Weights of a small image classifier: arch resnet.
Rows from block 11, named by matrix and row number. Rows with one number belong to one channel. Each number is 128 + 32 x the weight over its row's rms, rounded and kept within 0 to 255. All counts start at 0. After the name is the row's rms in percent of the matrix's.
# convs0: first 3x3 conv, stride 2 (model.blocks.11.convs.0.weight, 256x128x3x3), inputs 63-69, a 3x3 kernel for each
# convs1: second 3x3 conv (model.blocks.11.convs.1.weight, 256x256x3x3, transposed), outputs 63-69, a 3x3 kernel for each
convs0.152 083 [107  95  83  70  81  53  94 108 110 128 135 140 118 132 133 116 135 147  95  87 121  97 110 116  95 110 122 103  97  64  95 115  27  96 105 100  82 138 119  52 132 132 104  72 139 138 138 154 176 188 195 125 140 138  63  46  74 101 106  97 107 109 144]
convs0.153 107 [117 133 129 164 162 159 126 140 132  37  27  57  80 109 110 135 142 140 111  90 103  89 115  99 139 145 126 124 119  98 163 161 134 153 151 149  98 110  87 130 112 133 110 113 138 113 131 188 136 109 113 157 132 156 134 151 154 133 139 144 159 178 158]
convs0.154 104 [154 185 170 188 239 209 162 198 161 135 150 163 182 169 179 165 145 171 153 146 149 124 131 144 153 150 112 141 148 149 125 134 135 150 146 145 145 151 148 150 181 163 124 145 150 108  98 115 135 119 132 102  57  67 127 142 149 134 155 175 189 187 201]
convs0.155 103 [144 177 160 176 235 197 157 195 152 153 171 183 188 187 195 175 156 175 168 156 158 139 144 145 158 148 106 137 148 152 134 137 128 151 141 146 141 151 148 144 172 152 115 144 139 116 104 111 142 118 130 105  60  75 132 149 149 130 155 174 184 186 202]
convs0.156 094 [115 116 105  66  87  86  98 128 146 188 140 150 183 164 160 162 151 150 139 121 150 143 140 170 138 145 170 158 155 218 139 147 162 130  86 113 178 181 189 157 175 205 173 126 140 137 154 134 161 187 169 126 148 119  27  14  24  79 116 120 127 139  86]
convs0.157 118 [110 100  93 159 159 144 179 183 185 116 116 133 142 128 131 174 167 191 130 109 111 147 115 121 154 159 139 140  99  77 188 147 117 187 156 146 188 158 176 187 177 170 150 151 167  99 108 101 118 125 117 114 116 124 138 128 140 174 175 178 139 135 130]
convs0.158 097 [134 136 117 133 127 114 169 176 183 196 185 173 190 159 138 159 135 123 109  96 102 140 110 103 155 152 148 153 138 136 155 111 113 149 112  84 181 132 150 174 118 145 153 114 117 130 133 137 137 141  95 109  84  72 111 112 117  95  95  88 145 124 138]
convs0.159 113 [ 64  62  76  78  65  73 110 116 138 102  84  83 116 113  52 118 146 115  53  89 114  75  71 122  94  75 133  92 115 163  46  90 105  71  76  85  98 143 141 108 124 114 122 113 103 135 143 147 133 143 150 111  95 119   0  45  42  72 103  80 113 116  95]
convs0.160 111 [ 98 114 104 124 121 114 159 157 145  86 100 100 143 128 115 133 146 125 119 110 116 134 119 120  98 114 107 101 114 112  79  96  92  71  76  93 111 129 123  52  42  59  51  36  36  90 100 112 108 138 127  83 101 129  41  33  40  81 105  95 191 192 190]
convs0.161 089 [179 171 167 214 205 181 144 131 126 148 143 158  84 119 144 129 183 184 115 104 105  97 104 122  76 112 112 123  86  98 108 104 133 108 109 141 115 103 127 140 120 106 121 114 152 138 112 137  81  92 143  70 117 182 113 122 140 115 120 150 135 150 145]
convs0.162 103 [116 105 114  82  89 103 127 129 157 128 126 137 109 103 101 116 137 118  96 105 121  96  85 123 120  95 143 126 144 191  29 127 136  25  67  89 125 172 167 160 145 120 144 101  60 137 129 156 136 127 149  95  79  94 100 102 110  81 134 130 114 120 110]
convs0.163 120 [166 186 168 196 245 210 172 198 158 137 148 154 162 154 166 158 137 158 168 165 166 143 155 160 173 165 132 146 144 151 127 132 136 154 143 145 151 157 149 157 180 160 138 160 158 120 107 111 135 123 121 103  68  69 134 151 156 140 154 176 186 181 192]
convs0.164 111 [140 147 130 135 138 134 126 120 128 119 175 153 125 102 125 129 116 122 105  84  86  85  77  86  61  41  53 104 106 104 105 112 131 105 128 144  90 132 113  52 132 138  32 123 144 115 122 110  80  80  59 123 125 121  66  74  68  48  46  70  55  56  47]
convs0.165 103 [160 185 175 195 245 211 173 208 167 140 154 162 166 159 170 159 138 165 164 153 157 134 137 148 162 148 116 143 153 152 126 138 138 154 149 148 140 146 148 149 176 160 123 152 151 111 101 107 132 111 119  92  44  54 126 144 147 131 148 170 182 186 195]
convs0.166 116 [142 146 133  57  98  99  81 131 144 134 128  85 136 103 104 163 137 109 117 142 116  89 113 111  90 125 158 111 103  98 146 133 169 145 121 138 153  90  50 134 105  33 130 112  49 131 132 166 104 119 138  93  99 151 203 182 150 173 152 111  83  63  71]
convs0.167 083 [107  99 121 108 116 142 138 148 165 135 111 135 136 114 147 130 129 125 143 114 128 102 117 136  96 115 129 135 123 169 125 112 119 130 113 132 133 113 103 153 119  71 174 175 151 179 164 160 178 144 158 113  62 130  80  93 102  54 109 108 139 123  93]
convs0.168 092 [125 150 175  96 128 125  92  95  87 116  94 124 110 120 130 136 138 147 103 177 206 106  94 154 127 125 157 119 154 104 204 159 136 197 163 149 142 127 116 185 181 168 200 196 205  58  76  77 107  97  79 115 110 132 122 136 139 109 125 121 113 126 143]
convs0.169 115 [158 129 115 154 144 164 104 145 183 166 133 104 162 125 123  96  88  87 132 104 112 112 137 140 129 174 200 134 139 130 113 128 131 101 105 121 146 135 121 112  98  89  55  45  40 134 109  73 158  70  90  70  26  89 119 111 168 142 177 178 171 177 178]
convs0.170 099 [ 90  93  64  87  81  70 117 127 121 177 159 142 145 139 115 163 141 135 137 132 140 157 156 156 140 151 137  77 102 130 105 128 106 130 111 111 100 135 171 127 133 166 143 133 158 162 180 155 185 195 167 143 148 120  46   0  43  80  99  96 135 114 126]
convs0.171 093 [112 124 135 105 117 114 109 112 133 127 129 136 126 126 110  87  98  99  87  69  53  59  53  36 104  83 130 171 147 147 111 125 124  81  99 117 107 124 129  81 111 134  78  61  92 142 122 147 113 132 155  99  65 104 105  77  76 143 104  98 136 135 113]
convs0.172 104 [158 161 157 202 210 176 198 207 150 117 152 141 158 162 178 149 152 169 171 123 156 197 150 118 199 187 112 129 117 124 119 113 110 134 129 121 144 169 179 128 164 195  98 127 162 102 105  69 148 124 101 110  79  81 115 136 174 114 126 149 172 168 173]
convs0.173 125 [172 191 173 187 235 197 172 204 159 137 146 154 160 151 164 153 137 156 180 177 178 156 163 166 182 174 141 151 146 152 132 136 138 158 148 147 156 160 148 156 182 164 142 163 161 131 109 115 129 115 109 100  71  70 146 153 155 138 150 169 184 184 186]
convs0.174 092 [159 160 133 173 165 131 176 152 131  91 114  83 103  80 110 109 152 120 152 140 156 163 171 151 130 137 112 178 165 185 195 183 191 201 192 172 103 123  59 107 126  68 118 110  91 112 101 137 101 115 116 141 149 194 171 172 158 138 108 127  97  88 106]
convs0.175 101 [ 94 116 130 106 132 141 133 157 149 192 180 177 148 150 123 123  98  84  90  92 119 149 168 198 181 193 199 119 130 131 126 125 143  88 109 116 129 108  54 104  81  47 110  89  58 126 129 133  99 127 123 131 119  95 145 158 177  81 112 128 158 167 156]
convs0.176 086 [142 168 164 176 203 187 130 173 142  84  95  96 101 111 102  94 101 108 153 143 144 140 143 149 135 140 106 135 141 140 129 128 117 151 140 137 118 128 134 125 161 127 108 123 125  94  76  79 171 143 174  89  48  74 158 177 178 142 159 174 197 191 197]
convs0.177 094 [173 174 164 163 157 146 119 117 118 189 172 158 165 150 142 154 151 127 146 140 137 155 155 140 139 140 151 110 105 101 124 113  97 109 125 114  94 128  85 117 128  86  87 108 116 125 114 125 121 134 116 120 112 115  73  85  95  68  76  83 152 165 161]
convs0.178 086 [120 100 113 175 182 186 114 121 114 123 113 154 163 147 168 137 169 181 132  96  94 115 133 162 112 115  96  95 159 185 103 169 177 147 156 160 112 151 179 132 180 166 109 146 135 166 132 172 182 149 174 125  75 110 115 125 113 110 154 163 192 199 182]
convs0.179 082 [153 183 174 179 237 209 164 203 162 124 145 155 168 163 161 169 153 169 130 120 121 107 111 121 137 133 101 143 155 136 135 144 120 156 152 135 132 155 143 146 190 157 101 147 137  82  72  78 135 113 142  83  23  45 118 141 147 130 156 180 177 181 202]
convs0.180 103 [146 148 135 139 156 144 186 186 182 165 164 160 132 136 138 125 130 131  84 127 137  73  79 117 192 159 160  80 102 148  59 107  93  85 106  96 132 157 131  91 122 126  95  99 116  99 112 135 123 130 145  90 104 103  88 105 119  84  95  95 144 159 148]
convs0.181 115 [164 188 169 194 245 210 175 208 167 144 156 163 170 157 169 163 141 164 165 163 167 142 148 158 165 155 126 144 143 147 130 133 129 155 143 142 145 153 149 151 178 156 132 152 153 115 103 111 132 116 120 100  62  69 137 145 150 136 151 175 188 187 197]
convs0.182 096 [101 123 163  80  85 135  91  63  92 165 140 125 198 164 122 208 152 138 179 209 211 168 202 206 128 116 146 170 128  99 203 136 104 188 151 109 170 129  64 187 106  62 165 128  93 109 143 140 102  92 106  95  97  93 164 178 177 121 124 134  67  81 120]
convs0.183 103 [ 93 109 121 106 102 139 119 100 106 122 138 154 108 104 118 163 146 162 144 179 179 136 142 159 150 122 130 179 131 102 207 177 128 176 146 115 171 121 108 188 115 123 154 114 118 110 101  80 104  99  84 102 115  72 152 179 190 138 154 175 118 123 173]
convs0.184 094 [115 116 126 159 161 159 195 189 167 112 103 118 101 111 116 113 116 117  84  82  92 114 113 107 150 144 134 114 142 139 172 177 164 174 181 179 183 167 163 201 207 195 207 199 208 130 104 105 128 126 153 164 151 167 165 143 126 162 134 125 104 103 104]
convs0.185 101 [156 158 141 158 151 139 156 169 156 178 158 146 134 138 108 112 109 103  90  98  96 112 106 110 110 113 109  72 105  89 111 133 113 110 111  90 149 179 198 168 170 164 168 161 161 139 147 141 144 173 145 153 165 147  39  55  57  91 106 101 112 110 103]
convs0.186 117 [ 37  56  92  71  36  84 155 102 113 107 111 122 131 136 148 111 106 120  90 131 147  75  92 114 100 111 133 145 142 124 177 168 126 138 134  96 123 130  95 130 137  90 147 109  67 126  67  55 171 103  87 115  76  41 127 132 125 116 113 137 148 135 146]
convs0.187 095 [141 115 147 152 128 146 137 106 127 148 103 108 144 125 105 164 125 130 163 163 179 156 149 160 149 138 132 109 121  96 109 114  98 105 119 106  82 119 123  89 112 160  82 117 169 134 116 154 142 129 134 134 136 116 162 174 181 155 169 203 127 130 151]
convs0.188 091 [126 127 119 139 137 142 179 180 185 136 138 155 153 137 139 124 119 125 134 144 162 131 139 152 125 126 151 181 178 127 144 131 105 162 147 127 162 183 141 125 141  90 131 119  88 144 127  90  93 118  90 100 100  69  57  97  72 103  85  88 155 150 144]
convs0.189 094 [104 118 145 139 141 179 141 142 169 157 107 133 118 138 128  54 120  71  99 118  87 136 159 123 163 181 181 113 137 119 166 205 182 161 176 159  70  88 105  87  82 103  69  59 113 109 116 148  89 104 109  94 111  86 117 123 136 126 120 155 121 113 125]
convs0.190 108 [157 183 165 190 238 206 158 187 148 144 156 162 174 165 171 174 150 172 160 156 158 132 139 147 157 147 116 148 148 152 131 137 132 157 148 146 154 158 150 156 185 162 136 154 154 121 106 115 133 123 128 104  65  76 118 136 142 122 147 169 178 179 194]
convs0.191 109 [ 66  67  74  89  90  96 112 118 152 102  86  94 129 106  54 111 134 110  86 105 152  67  92 157 103  96 160 117 157 209  57 116 142  91 108 120 104 162 186 127 170 159 125 154 130 119 118 145 138 139 155 116 101 115  20  27  48  83 115 108 111 135 120]
convs0.192 090 [146 114 137 148 135 149 116 114 135  37  86 118  77 113 158  93 131 161 239 160 105 193 148  97 120  75  63 134 115 123 123  96  84 110  92 109  78  53  88  82 113  46 134 127  56 107 116 205  88  97 152  96 155 178 160 152 157 146 137 127 153 131 118]
convs0.193 100 [122 142 133 109 108  97 149 135 111  64  83  56  88  89  82 119 117  96 104  83 111 100  85 101 131 143 141 128 126 117 128 121 117 155 168 151 131 140 107 140 134 142 137 119 148  91  52  99 104  82  99 117 133 134 169 194 198 166 170 191 124 133 138]
convs0.194 089 [ 81 107  96 101 107  99 125 136 125 122 129 145 120 139 123 125 117 133 156 161 159 163 144 169 154 136 158 134 151 144 123 137  84 123 106 113 133 145 161 142 122 122 173 140 129 134 144 114 138 157 137  97 111 102  41  13  31  67  95  76 137  96 104]
convs0.195 105 [188 182 173 192 210 186 194 197 176 134 150 149 151 145 160 140 134 159 184 161 161 150 136 151 175 151 140 165 159 158 139 138 133 170 153 150 177 178 166 176 200 174 137 161 167 111  91 103 125 106 113  94  57  70 142 152 144 144 152 174 197 193 192]
convs0.196 097 [110  99 117  59  50  72  55  84 106 161 171 209 161 189 179 155 175 169 172 177 159 140 142 188 142 156 181  82 103 112  47  66  44  90 106 107 105 140 178  91 120 175 115 111 165 138 145 141 136 139 171 122 117 149  23  58  71  85 125 101 154 141 170]
convs0.197 096 [128 142 128  89  93  99 123 112 132 145 133  62 119  75 104 136 118  57 129 138 126 136 149 133 140 132 138 157 164 173 145 154 177 137 137 197 137 166 118 157 173  87 175 149  70 101  87 132 110 116 122  87 119 121 225 211 187 197 172 152 118 123  94]
convs0.198 100 [ 63  74  99  85  74 102 108 122 133  85 113  71 102  72  67  76  47  57 112 128 122 134 140 128 137 143 125 154 154 159 187 201 202 163 178 163  91 102 107  88 105 106  74  70  61  89 110 150  31  71 119  64  55 125 184 153 134 134  90 122  65  76 111]
convs0.199 119 [169 193 175 196 246 210 178 205 162 140 153 160 169 159 172 162 142 166 168 166 169 141 150 158 168 161 128 138 141 144 121 129 132 150 144 142 152 156 149 157 182 164 138 161 158 122 107 114 129 116 116  93  56  59 130 143 150 135 151 173 181 180 190]
convs0.200 098 [131 137 141 141 145 158 154 159 170 111 105 116 123 107 126  92  89 116  81  81  83 130 107 104 178 184 180 144 132 146 131 106 109 160 136  95 124 116 107  99 121 114  86 117 136 145 155 145 117 125 115  97  81  66 106 126 121  86  91 114 158 154 152]
convs0.201 088 [150 158 188 142 148 159 150 152 151 108 135 129 105 115 147  76  84 123  70  98 110 115 112 124  98 113 127  63  72 150 113 128 130 139  97 110  78 103  92 108 139  93  85 124 116 178 167 190 192 139 182 134 126 158  83  85  85 111 104  72 160 141 118]
convs0.202 090 [174 171 158 124 137 124  97  99 103 164 136 141 122 126 126 155 157 144 165 109 139 117  99 136  93  88 129 126 137 104  99  82  74  98 121 121 165 163  97  94 109  98 109 144 107 137 103 127 130 109 105 168 134 137 170 185 163 149 155 129 127 137 117]
convs0.203 099 [116 117  97  54  54  59  97  72  90  70 103  70 109  87 114 155 191 164 208 203 157 172 195 150  93  72  73 150  95 117 156 130 165 170 164 185 136 110  45 187 130  70 199 158 121 103 123 148  91 116 130  91 132 139 178 163 131 159 118 108  71  69  93]
convs0.204 112 [170 181 161 183 222 183 185 203 165 131 149 149 160 159 171 155 143 160 179 171 175 144 150 160 166 156 124 145 143 156 130 136 134 158 146 143 159 162 154 154 183 168 136 160 164 115 100 109 134 113 119  96  58  64 121 131 140 125 136 162 190 187 193]
convs1.152 107 [153 144 150  97  86 118  72  56 130 136 157 160 121 135 131 106  98 107 152 158 159 108 120 117 107  83 105 122 143 125 103  92 108  78  59  82 106  99 105  65  53  82 110  61  90 135 152 144 119 140 124  92  75 123 137 151 174 130 101 139 118 102 111]
convs1.153 119 [111 127 112 166 159 180 102 139 119 120 134 159 135 160 186 138 163 162 123 121 169 131 159 164 145 154 184 156 154 136 148 151 166 147 146 192 114 159 122 103 140  91 106 146 138 129 149 176 146 171 192 134 157 152 137 148 136 126 142 153 133 169 152]
convs1.154 028 [127 125 132 125 124 127 121 117 128 140 142 153 130 154 159 113 141 139 129 128 123 119 124 137 117 126 126 131 124 137 126 125 125 130 127 127 198 213 182 150 167 161 135 165 146 121 124 128 117 117 129 116 123 130 134 126 123 123 133 134 120 124 126]
convs1.155 048 [164 132 105 144 124 120 138 147 138 205 181 128 182 146 118 127 146 122 157 133 135 136 117 124 112 118 122 149 141 120 148 130 130 136 137 135 110 103  75  80  61  36  65  79  78 141 129 122 125 122 115 127 132 117 134 132 121 133 127 122 127 134 129]
convs1.156 120 [129 132 150 109 101 149  99  74  97 118 145 133 115 150 126 133  99 100 113 122 129 103 128 112 142 111 111 111 127 123  89  61  41 107  56  14 111 139  93 109 154  87 120 145  54 140 148 131 143 133 102 144  77  83 133 133 128 139 149  79 142 130  74]
convs1.157 124 [133 137 137 149 143 126 123 173 135 168 165 182 124 161 188 151 148 126 147 146 166 129 146 143 125 155 132 148 122  96 148 168 133 171 204 202 112 132 172 120 109 167 201 156 123 124 121 127 101  93 108 120 146 100 104 116 104  67  84  79 114  98  61]
convs1.158 108 [138 120 111 142 110 124 152 130 121 123 121 146 120 126 135  78  73  89  89 132 152 129 150 190 134 151 142 105  68  45 133 100 115 157 114 146 153 155 180 139 143 170 176 149 195 142 134 140 132 130 140 119 105 121 114 121 122 134 123 136 136  95 120]
convs1.159 106 [120 132 103 144 157  99 102 112 151 157 147 135 143 144 136  60  81 131 142 140 156 126 140 145  93  97 160 125 136  76 148 146 110 148 104 115 150 182 141 176 197 175 105 162 125 122 126 122 141 100 135 119  97 134 137 120 111 138 124 120 130  81 110]
convs1.160 119 [167 130 132 128 127 119 136 129 143 128 127 119 156 153 156 104 128 148 133 141 138 162 141 144  97 134 159 151 127 130 146 116 113 113  87 126 122 141 122 193 209 166 135 142 128 155 155 110 166 165 156 105 141 124 140 103 105 136 120 126 112 129 133]
convs1.161 119 [131 107 169 177 132 125 166 119 109 143 156 147 133 130 110 125 157 128 148 158 150 141 135  90 161 205 128 103 113 139 108 106 128 169 100 121 139  96 112  61  54  63  75  93 130 117 144 166 118 140 119 144 181 131 153 164 180 123 128 116 150 109  92]
convs1.162 114 [163 169 151 122 119 115 138 117 131 148 108  82 123 116 126  60  96 118 171 146 132 125 139 159  93 128 147 149 134  99 129 129 114 146 143 126 135 179 111 168 204 138  98 178 103 162 120 119 121 116 149 118 117 135 142 102 101  92  95 118 117 101 119]
convs1.163 014 [138 126 141 130 134 136 117 126 114 136 128 119 108 126 120 121 135 130 123 142 129 124 137 140 140 136 126 130 119 134 134 114 129 135 132 153 114 130 131  58  74  69  47  83  63 107 118 122 122 129 123 128 112 123 113 127 109 120 128 120 138 119 121]
convs1.164 110 [140 142 168  94  86  98 120 133 119 113 106 154  99 112 131  81 145 141 113 116 120  81 110 135  33 116 132 241 225 192 174 126 128 168 147 165 113  94 118 123 102  85  88 133 141 132 133 129  94 112 125  96 133 126 130 166 199 101 109 144 110 142 161]
convs1.165 033 [121 115 127 118 122 125 125 121 114 142 125 126 144 151 131 117 122  99 121 125 120 128 128 129 125 123 125 123 121 140 126 113 138 128 110 130  55 117 137 111 152 121  79 129  87 112  95 101 123 109 105 118 106 100 115 117 126 123 111 125 131 121 123]
convs1.166 126 [120 156 122 134 134 110 149 113 102 144 155 171 117 117 132 131 123 108 113 153 173 115 115 128 148 122 148 175 156 138 116 118 135 143 131  85 101 124 149  96  99 165  79  73 100 135 133 153 133 128 129 137 115  89 135 132 150 117 136 158 134 116  76]
convs1.167 121 [118  74 111 117  96 105 157 127 123 137 106 131 140 119 134  95 103 106 138 127 120 144 148 157 125 122 136 118  77  54 119 107 108 158 172 134 140 118 148 122 118 132 122 155 154 135 105 136 146 112 150 147 112 104 108  79 102 119  92 135 119 130 124]
convs1.168 107 [109 112  91 107 138 138 131 154 174 133 156 155 139 124 129 145 148 125 142 154 167 153 151 166 146 170 176 136 144 129  99 133 153  95 122 182 111 142 155 137  83 129 159 135  96 143 129 135 125 132 158 130 167 154 118 129 148 100 122 132 121 138 126]
convs1.169 155 [149 124 120 144 116  95 155 125  84  96 107  87 119 101 113 139 150 112 110 109 100 116  86 107 116 129  94  90 123 133 119 126 138 144 133  99  94 115 137  98 146 164  65 142 132 110 103  75 142  98  95 138 150  87  69  79  82 114 108 127 117 111  38]
convs1.170 114 [155 146 142 118 110 112  93  60  77 113 133 140 106 143 145 132 121 104  98 115 131  74 112 135 129 105 124 142 139 110 128  92  62  98  36  43 125 129 103 128 135  96 157 154 116 117 135 143 109 123 119 111  65  84 133 141 136 128 133  94 130 107  88]
convs1.171 097 [139 111 158 138 116  76 136  97 114 112  95 171 127 124 132 142 141 119 133 120 178 112 139 144 114 125 128 113 151 118 154 170 148 195 158 120 145 181 166 135 141 164 203 198 138 105 107 147 112  93  91 133 114 113  83 119 133 140 152 176 143 139 143]
convs1.172 125 [161 129 133 109 170 146  88 142 125 168 175 168 148 160 124 145 163 132 141 141 154  93 135 123  98 126 115 174 148  96 175 187 176 179 194 185  75  63 129  71 133 135 104 139 112 124 151 132 113 124 109 101 123 122 146 123 116 142 142 120 100 118 120]
convs1.173 014 [132 115 133 122 137 127 139 132 134 128 138 128 127 115 111 115 108 119 139 142 119 132 122 139 122 119 119 115 121 117 139 132 128 133 126 115  79 101 107  94 103 114  77 101 102 120 129 131 131 125 135 133 138 117 124 116 109 130 111 126 133 131 124]
convs1.174 102 [158 126 121 122 103  84 136 145 109 148 147 111 107  94 130 122 100  88 127 122  84 102  65 122 102  98  96 159 112 125 154 138 117 168 167 152  85  66  90 120  88 144 139 114 108 156 144 114 113 118 120 136 118 118 134 116 114  95  93 104 151 106  57]
convs1.175 133 [112  93  98 147 164 152 115 132 126  76 116 101 133 147 175 130 129 139  98 120  87 127 132 151 147 150 127  40  87  83 101 105  87  82  88  93  63  94  36 203 213 175 140 180 110 102 100 103 114 106 121 128 139 146  82 108 108 110 119 113 142 138 120]
convs1.176 107 [100  83  62 121 115 113 127 129 101  98  91  78 127 128 121 116 116  65 128 126 103 121 132 124 131 128  95 156 142 126 119 149 139 159 201 154 116 146 126  97 115 115 110  97 100 111 127 103 137 157 150 133 149  98 108  95  70 139 140 147 142 142 110]
convs1.177 098 [117 132 109 106 148 132 112 130 134 124 106  83 167 144 128 142 129 118 108  92  61 152 129  93 159 130 103  80  99  85  90 111  92 118 167 134  96 115 103 121  80 116 126  65  96 129 114  86 141 133 107 101 109 118 118 120 112 121 127 117 109 119 115]
convs1.178 127 [204 182 141 106  97  84 111 110 152 140 117 148 125 122  97 104 114 118 134 133 163 110  88  71  94  96 106 151 174 170 103  96 107  98 126 128 152 129 145 113 130 177  97 143 157 150 120 127 140  96  72  95 107 113 158 152 144 165 135 171 163 147 154]
convs1.179 066 [ 93 114 114  52  68  68 113 110 128 138 156 149 148 150 144 147 142 129 107 113 149  87  99  83 108  93  81 109  87 111 123  75 112 145 122 136 105 112 144  94  98 114  93  93 138  84 104 137  90  99 130 103  97  86 116 102  91 122 102 111 124 133 159]
convs1.180 116 [165 148 159 155 137 138 170 169 120 188 166 152 129 148 157  93 140 137 171 151 136 119 140 158 119 165 157 133 138 113 137 139  98 129 151 115 137 144 146 157 177 159 130 125 103 192 183 161 127 144 158 136 156 140 137 144 143 105 132 135 107 114 100]
convs1.181 017 [132 138 130 122 137 124 117 125 119 139 137 111 161 152 138 122 161 156 138 128 125 128 128 124 132 128 134 123 132 136 139 144 139 141 127 142  85  87 105  91  98  94 129 138 105 129 120 131 121 131 131 114 116 124 137 126 137 137 133 133 120 139 132]
convs1.182 116 [ 72 118 153  87  87 112  79  99 125 147 126 105  92 125 120 129 129 107 152 103 108 103 118 126 155 141 109 133 143 191 116  96 112 103  99 139 102 128 123 148 156 136 152 138  98 151 150 151 115 120 120 157 135 119 155 133 165  97 109 127 114 111 108]
convs1.183 124 [ 62 107 144 135 110  97 117 117  94 165 168 115 143 146 113 141 116  74 140 141  94 136 144 123 162 119  77 140 119 142 133 127 147 110 127 143 108  97 112  93  82 119 118  88  61 159 143  98 126 127  91 113  86  85 145 142 138 127 129  99 111 105  75]
convs1.184 115 [118 148 109 135 119  92 146 144 115 179 140 116 120 108 137 116 135 112 175 158 156 114 140 126 104 144 113 153 120  57 126 113 101 164 171 166  69  71 115 121  31  72 182 125 156 151 133  86 111 117  95 116 143  97 125 130 109 119 117  97 110 147 100]
convs1.185 118 [144 133 136 151 111 100 140 115 104 140 149 135 130 132 143 118 101 101 121 139 131 114 139 144 153 144 139 123 124 132 107  58  68 111  81 112 135 136 130 142 113 113 163 108  92 116 133 126 112 136 137 127 104 121 110 133 154 134 115 147 119 103 138]
convs1.186 131 [131 129 118 159 149 115 152 117 125 108 129  93 137 129 168 169 141 168 133 145  97 111 140 147 151 147 132 124 122 131 148 161 156 161 123 126 164 231 125 144 225 100 149 233 123 119 125  92 126 131 145 158 135 151 111 133 119 148 116 130 169 118 124]
convs1.187 105 [107 136 132 177 159 151 158 147 153 153 126 111 132 137 119 153 160 101 155 114 121 140 136 126 172 171 117 158 123 111 146 115 130 139 117 144 142 138  95 149 159 126 138 167  89 129 125  94 147 140 125 157 149 123 124 107  94 150 133 158 156 114 143]
convs1.188 103 [112  96 125 153 150 159 125 142 153 131 141 153 127 126 146  94 113 110 115 140 163 154 139 159 186 191 166 123  85  89 106 100 119 115 133 126 170 120 160 161 163 167 216 222 213 127 141 147 139 135 153 131 166 146 117  98  93 128 110 115 134 155 145]
convs1.189 115 [ 72 149 154 131 127 100  92 129 113 129 144 156  83 135 133 106 135 106 128 143 167 110 162 153 120 135 115  95  84  52  90  71  57 111 109 133  62  75 105 108  83 121 133 124 144 123 126  99  95  98  96 110 123 135 132 142 153 100 108 131  94 105 112]
convs1.190 024 [107 102 126 116 119 133 130 115 126 131 120 142 128 116 116  86  87  82 118 109 108 115 117 122 100  99 110 116 119 120 125 125 128 121 126 116 103 127 110 114 136 110 131 147 100 135 127 128 134 122 136 119 121 133 119 117 123 125 119 121 129 124 119]
convs1.191 104 [108 144 110 120 147  84 102 115 146 154 152 124 147 130 127  87  80 154 168 156 166 136 141 155 108  82 165 118 128  99 140 134 125 135  90 124 131 167 120 186 208 197  99 152 141 132 132 126 135  91 111 115  91 141 122 114 102 117 103  94 137  90 114]
convs1.192 107 [153 101 105 158 117 119  92 132 105 151 102 137 139 121 108 151 113 108 164 109 139 142 147 138 146 126 133 150  99  69 145 118  46 121  90 102 131 137 106 117 152 168 102 155 111 130 117 146 115 122 120 127  94 123 140 111 151 118 122 130  88  81 131]
convs1.193 101 [122 139 190 108 154 181 115 128 139 127 118  97 123 112 107 138 139 106 141 121 116 127  85  95 104  98  95  96  69  88 132 166 152 182 159 140  51 105  91  98 133 114  88  89  66 155 135 120 113 116 131 143 170 143  94  98 102  92  93 108 147 117  89]
convs1.194 098 [174 139 144 137 118 105  98  66  95 104 105 142 111 149 180 125 145 141  99 108 149  86 125 167 122 117 136 161 154 139 157 143  99 139 139 117 105 112  80 176 180 147 155 151 100 119 119 149 145 152 137 127 110  83 158 139 152 124 119  84 159 125 109]
convs1.195 065 [ 77 105 123  87 114 133  81 114 156 149 167 164 158 169 177 111 132 124 128 150 145 139 143 142 136 141 133  98 106 130 129 115 125 144 121 143  70  88 119 121 126 159 120 137 169 137 160 160 129 157 171 117 135 141 115 129 150 127 129 145 125 127 146]
convs1.196 107 [154 149 127 137 159 110  74  81 164 144 127 125 150 157 128 125 142 143 129 132 156 100 141 132  95 109 151 132 148 138 131 115  81  53  43 101 107 121  88  92 106 102  99 100 113 114 103 104 155 107  89 124 106  97 150 134 147 169 120  77 103  87 107]
convs1.197 101 [114 101  88  94  83  78 126 134 141 117 114 125 119  79 118 167 120 103  96  90 109 103  44 109 147 128 126 102 101 114  77  59  65 114 123  94  96 120 123 157 142 123 125 137  85 103  96 123  94  78 106 157 118 113 102  91 113  84 101  91 142  76  53]
convs1.198 114 [ 70 138 125 164 143 130 156 104  95 145 105 152 121 117 143 143 117  63 113 119 126 132 119 147 180  95  81 181 142 161 152 138 114 147 155 101 126 148 181 125 115 182 119  93  64 141 118 153 129 112 145 116  82  60 162 118 170 119 114 119 102 113  47]
convs1.199 029 [ 62  86 110  70  79 102  80  84 103 174 171 156 179 176 175 133 140 144 122 117 109 126 122 114 128 130 127 122 116 134 121 121 135 124 130 136 158 159 150 142 148 152 136 144 138 125 123 119 131 133 135 115 125 126  94  95 116  97 106 115 115 120 128]
convs1.200 142 [123 100 120 162 135 131 129 132 119 177 183 196 133 142 151 109 113 106 177 169 173 162 157 149 164 167 151 104  98  70  98  93  99 128 125  87 177 189 221 131 166 196 147 146 153 151 147 158 169 152 144 109 123 109  86  85  86 125 117 130 119 109  93]
convs1.201 103 [145 121  80 167 156 103 180 175 133 119 133 119 129 124 112 117 109 119 124 130 148 125 159 163 111 128 165 163 133 100 142 140 130 148 169 118 119 122 154 131 100 134 162 130 139 132 115 134 161 132 149 168 141 149 128  97  81 129  96 108 120 134 126]
convs1.202 114 [102 140 108 103 123 112 130 144 127 112 122 117 147 121 102 136  98 113 124 150 134 132 118 107 135  75 131 105  83 102  98  68  88 144 121 120  99  84 105 112  76 118  68  81 153 152 134 150 162 116 111 164 128 147 127  90 116 129 113  92 155 117  95]
convs1.203 102 [122 115 124 107  71 102 127 117 111 156 141 147 144 116 140 152 114  82 118 108 120 128  68 140 131 133 123 155 157 165 150 147 130 133 172 123 109 109 116 140 130 123 137 139  97 169 137 162 108 111 143 147 122 103 121 100 126 101 124 113 128 118  69]
convs1.204 043 [102  76  94 116  93 116 144 105 117 149 136 147 145 125 142 155 134 132  73  94 106 117 107 123 127 120 141 138 118 124 125 106 104 146 127 135  93  78  95 142 120 116 164 156 126 108 127 132 121 120 125 116 120 119 139 128 129 138 106 118 162 137 127]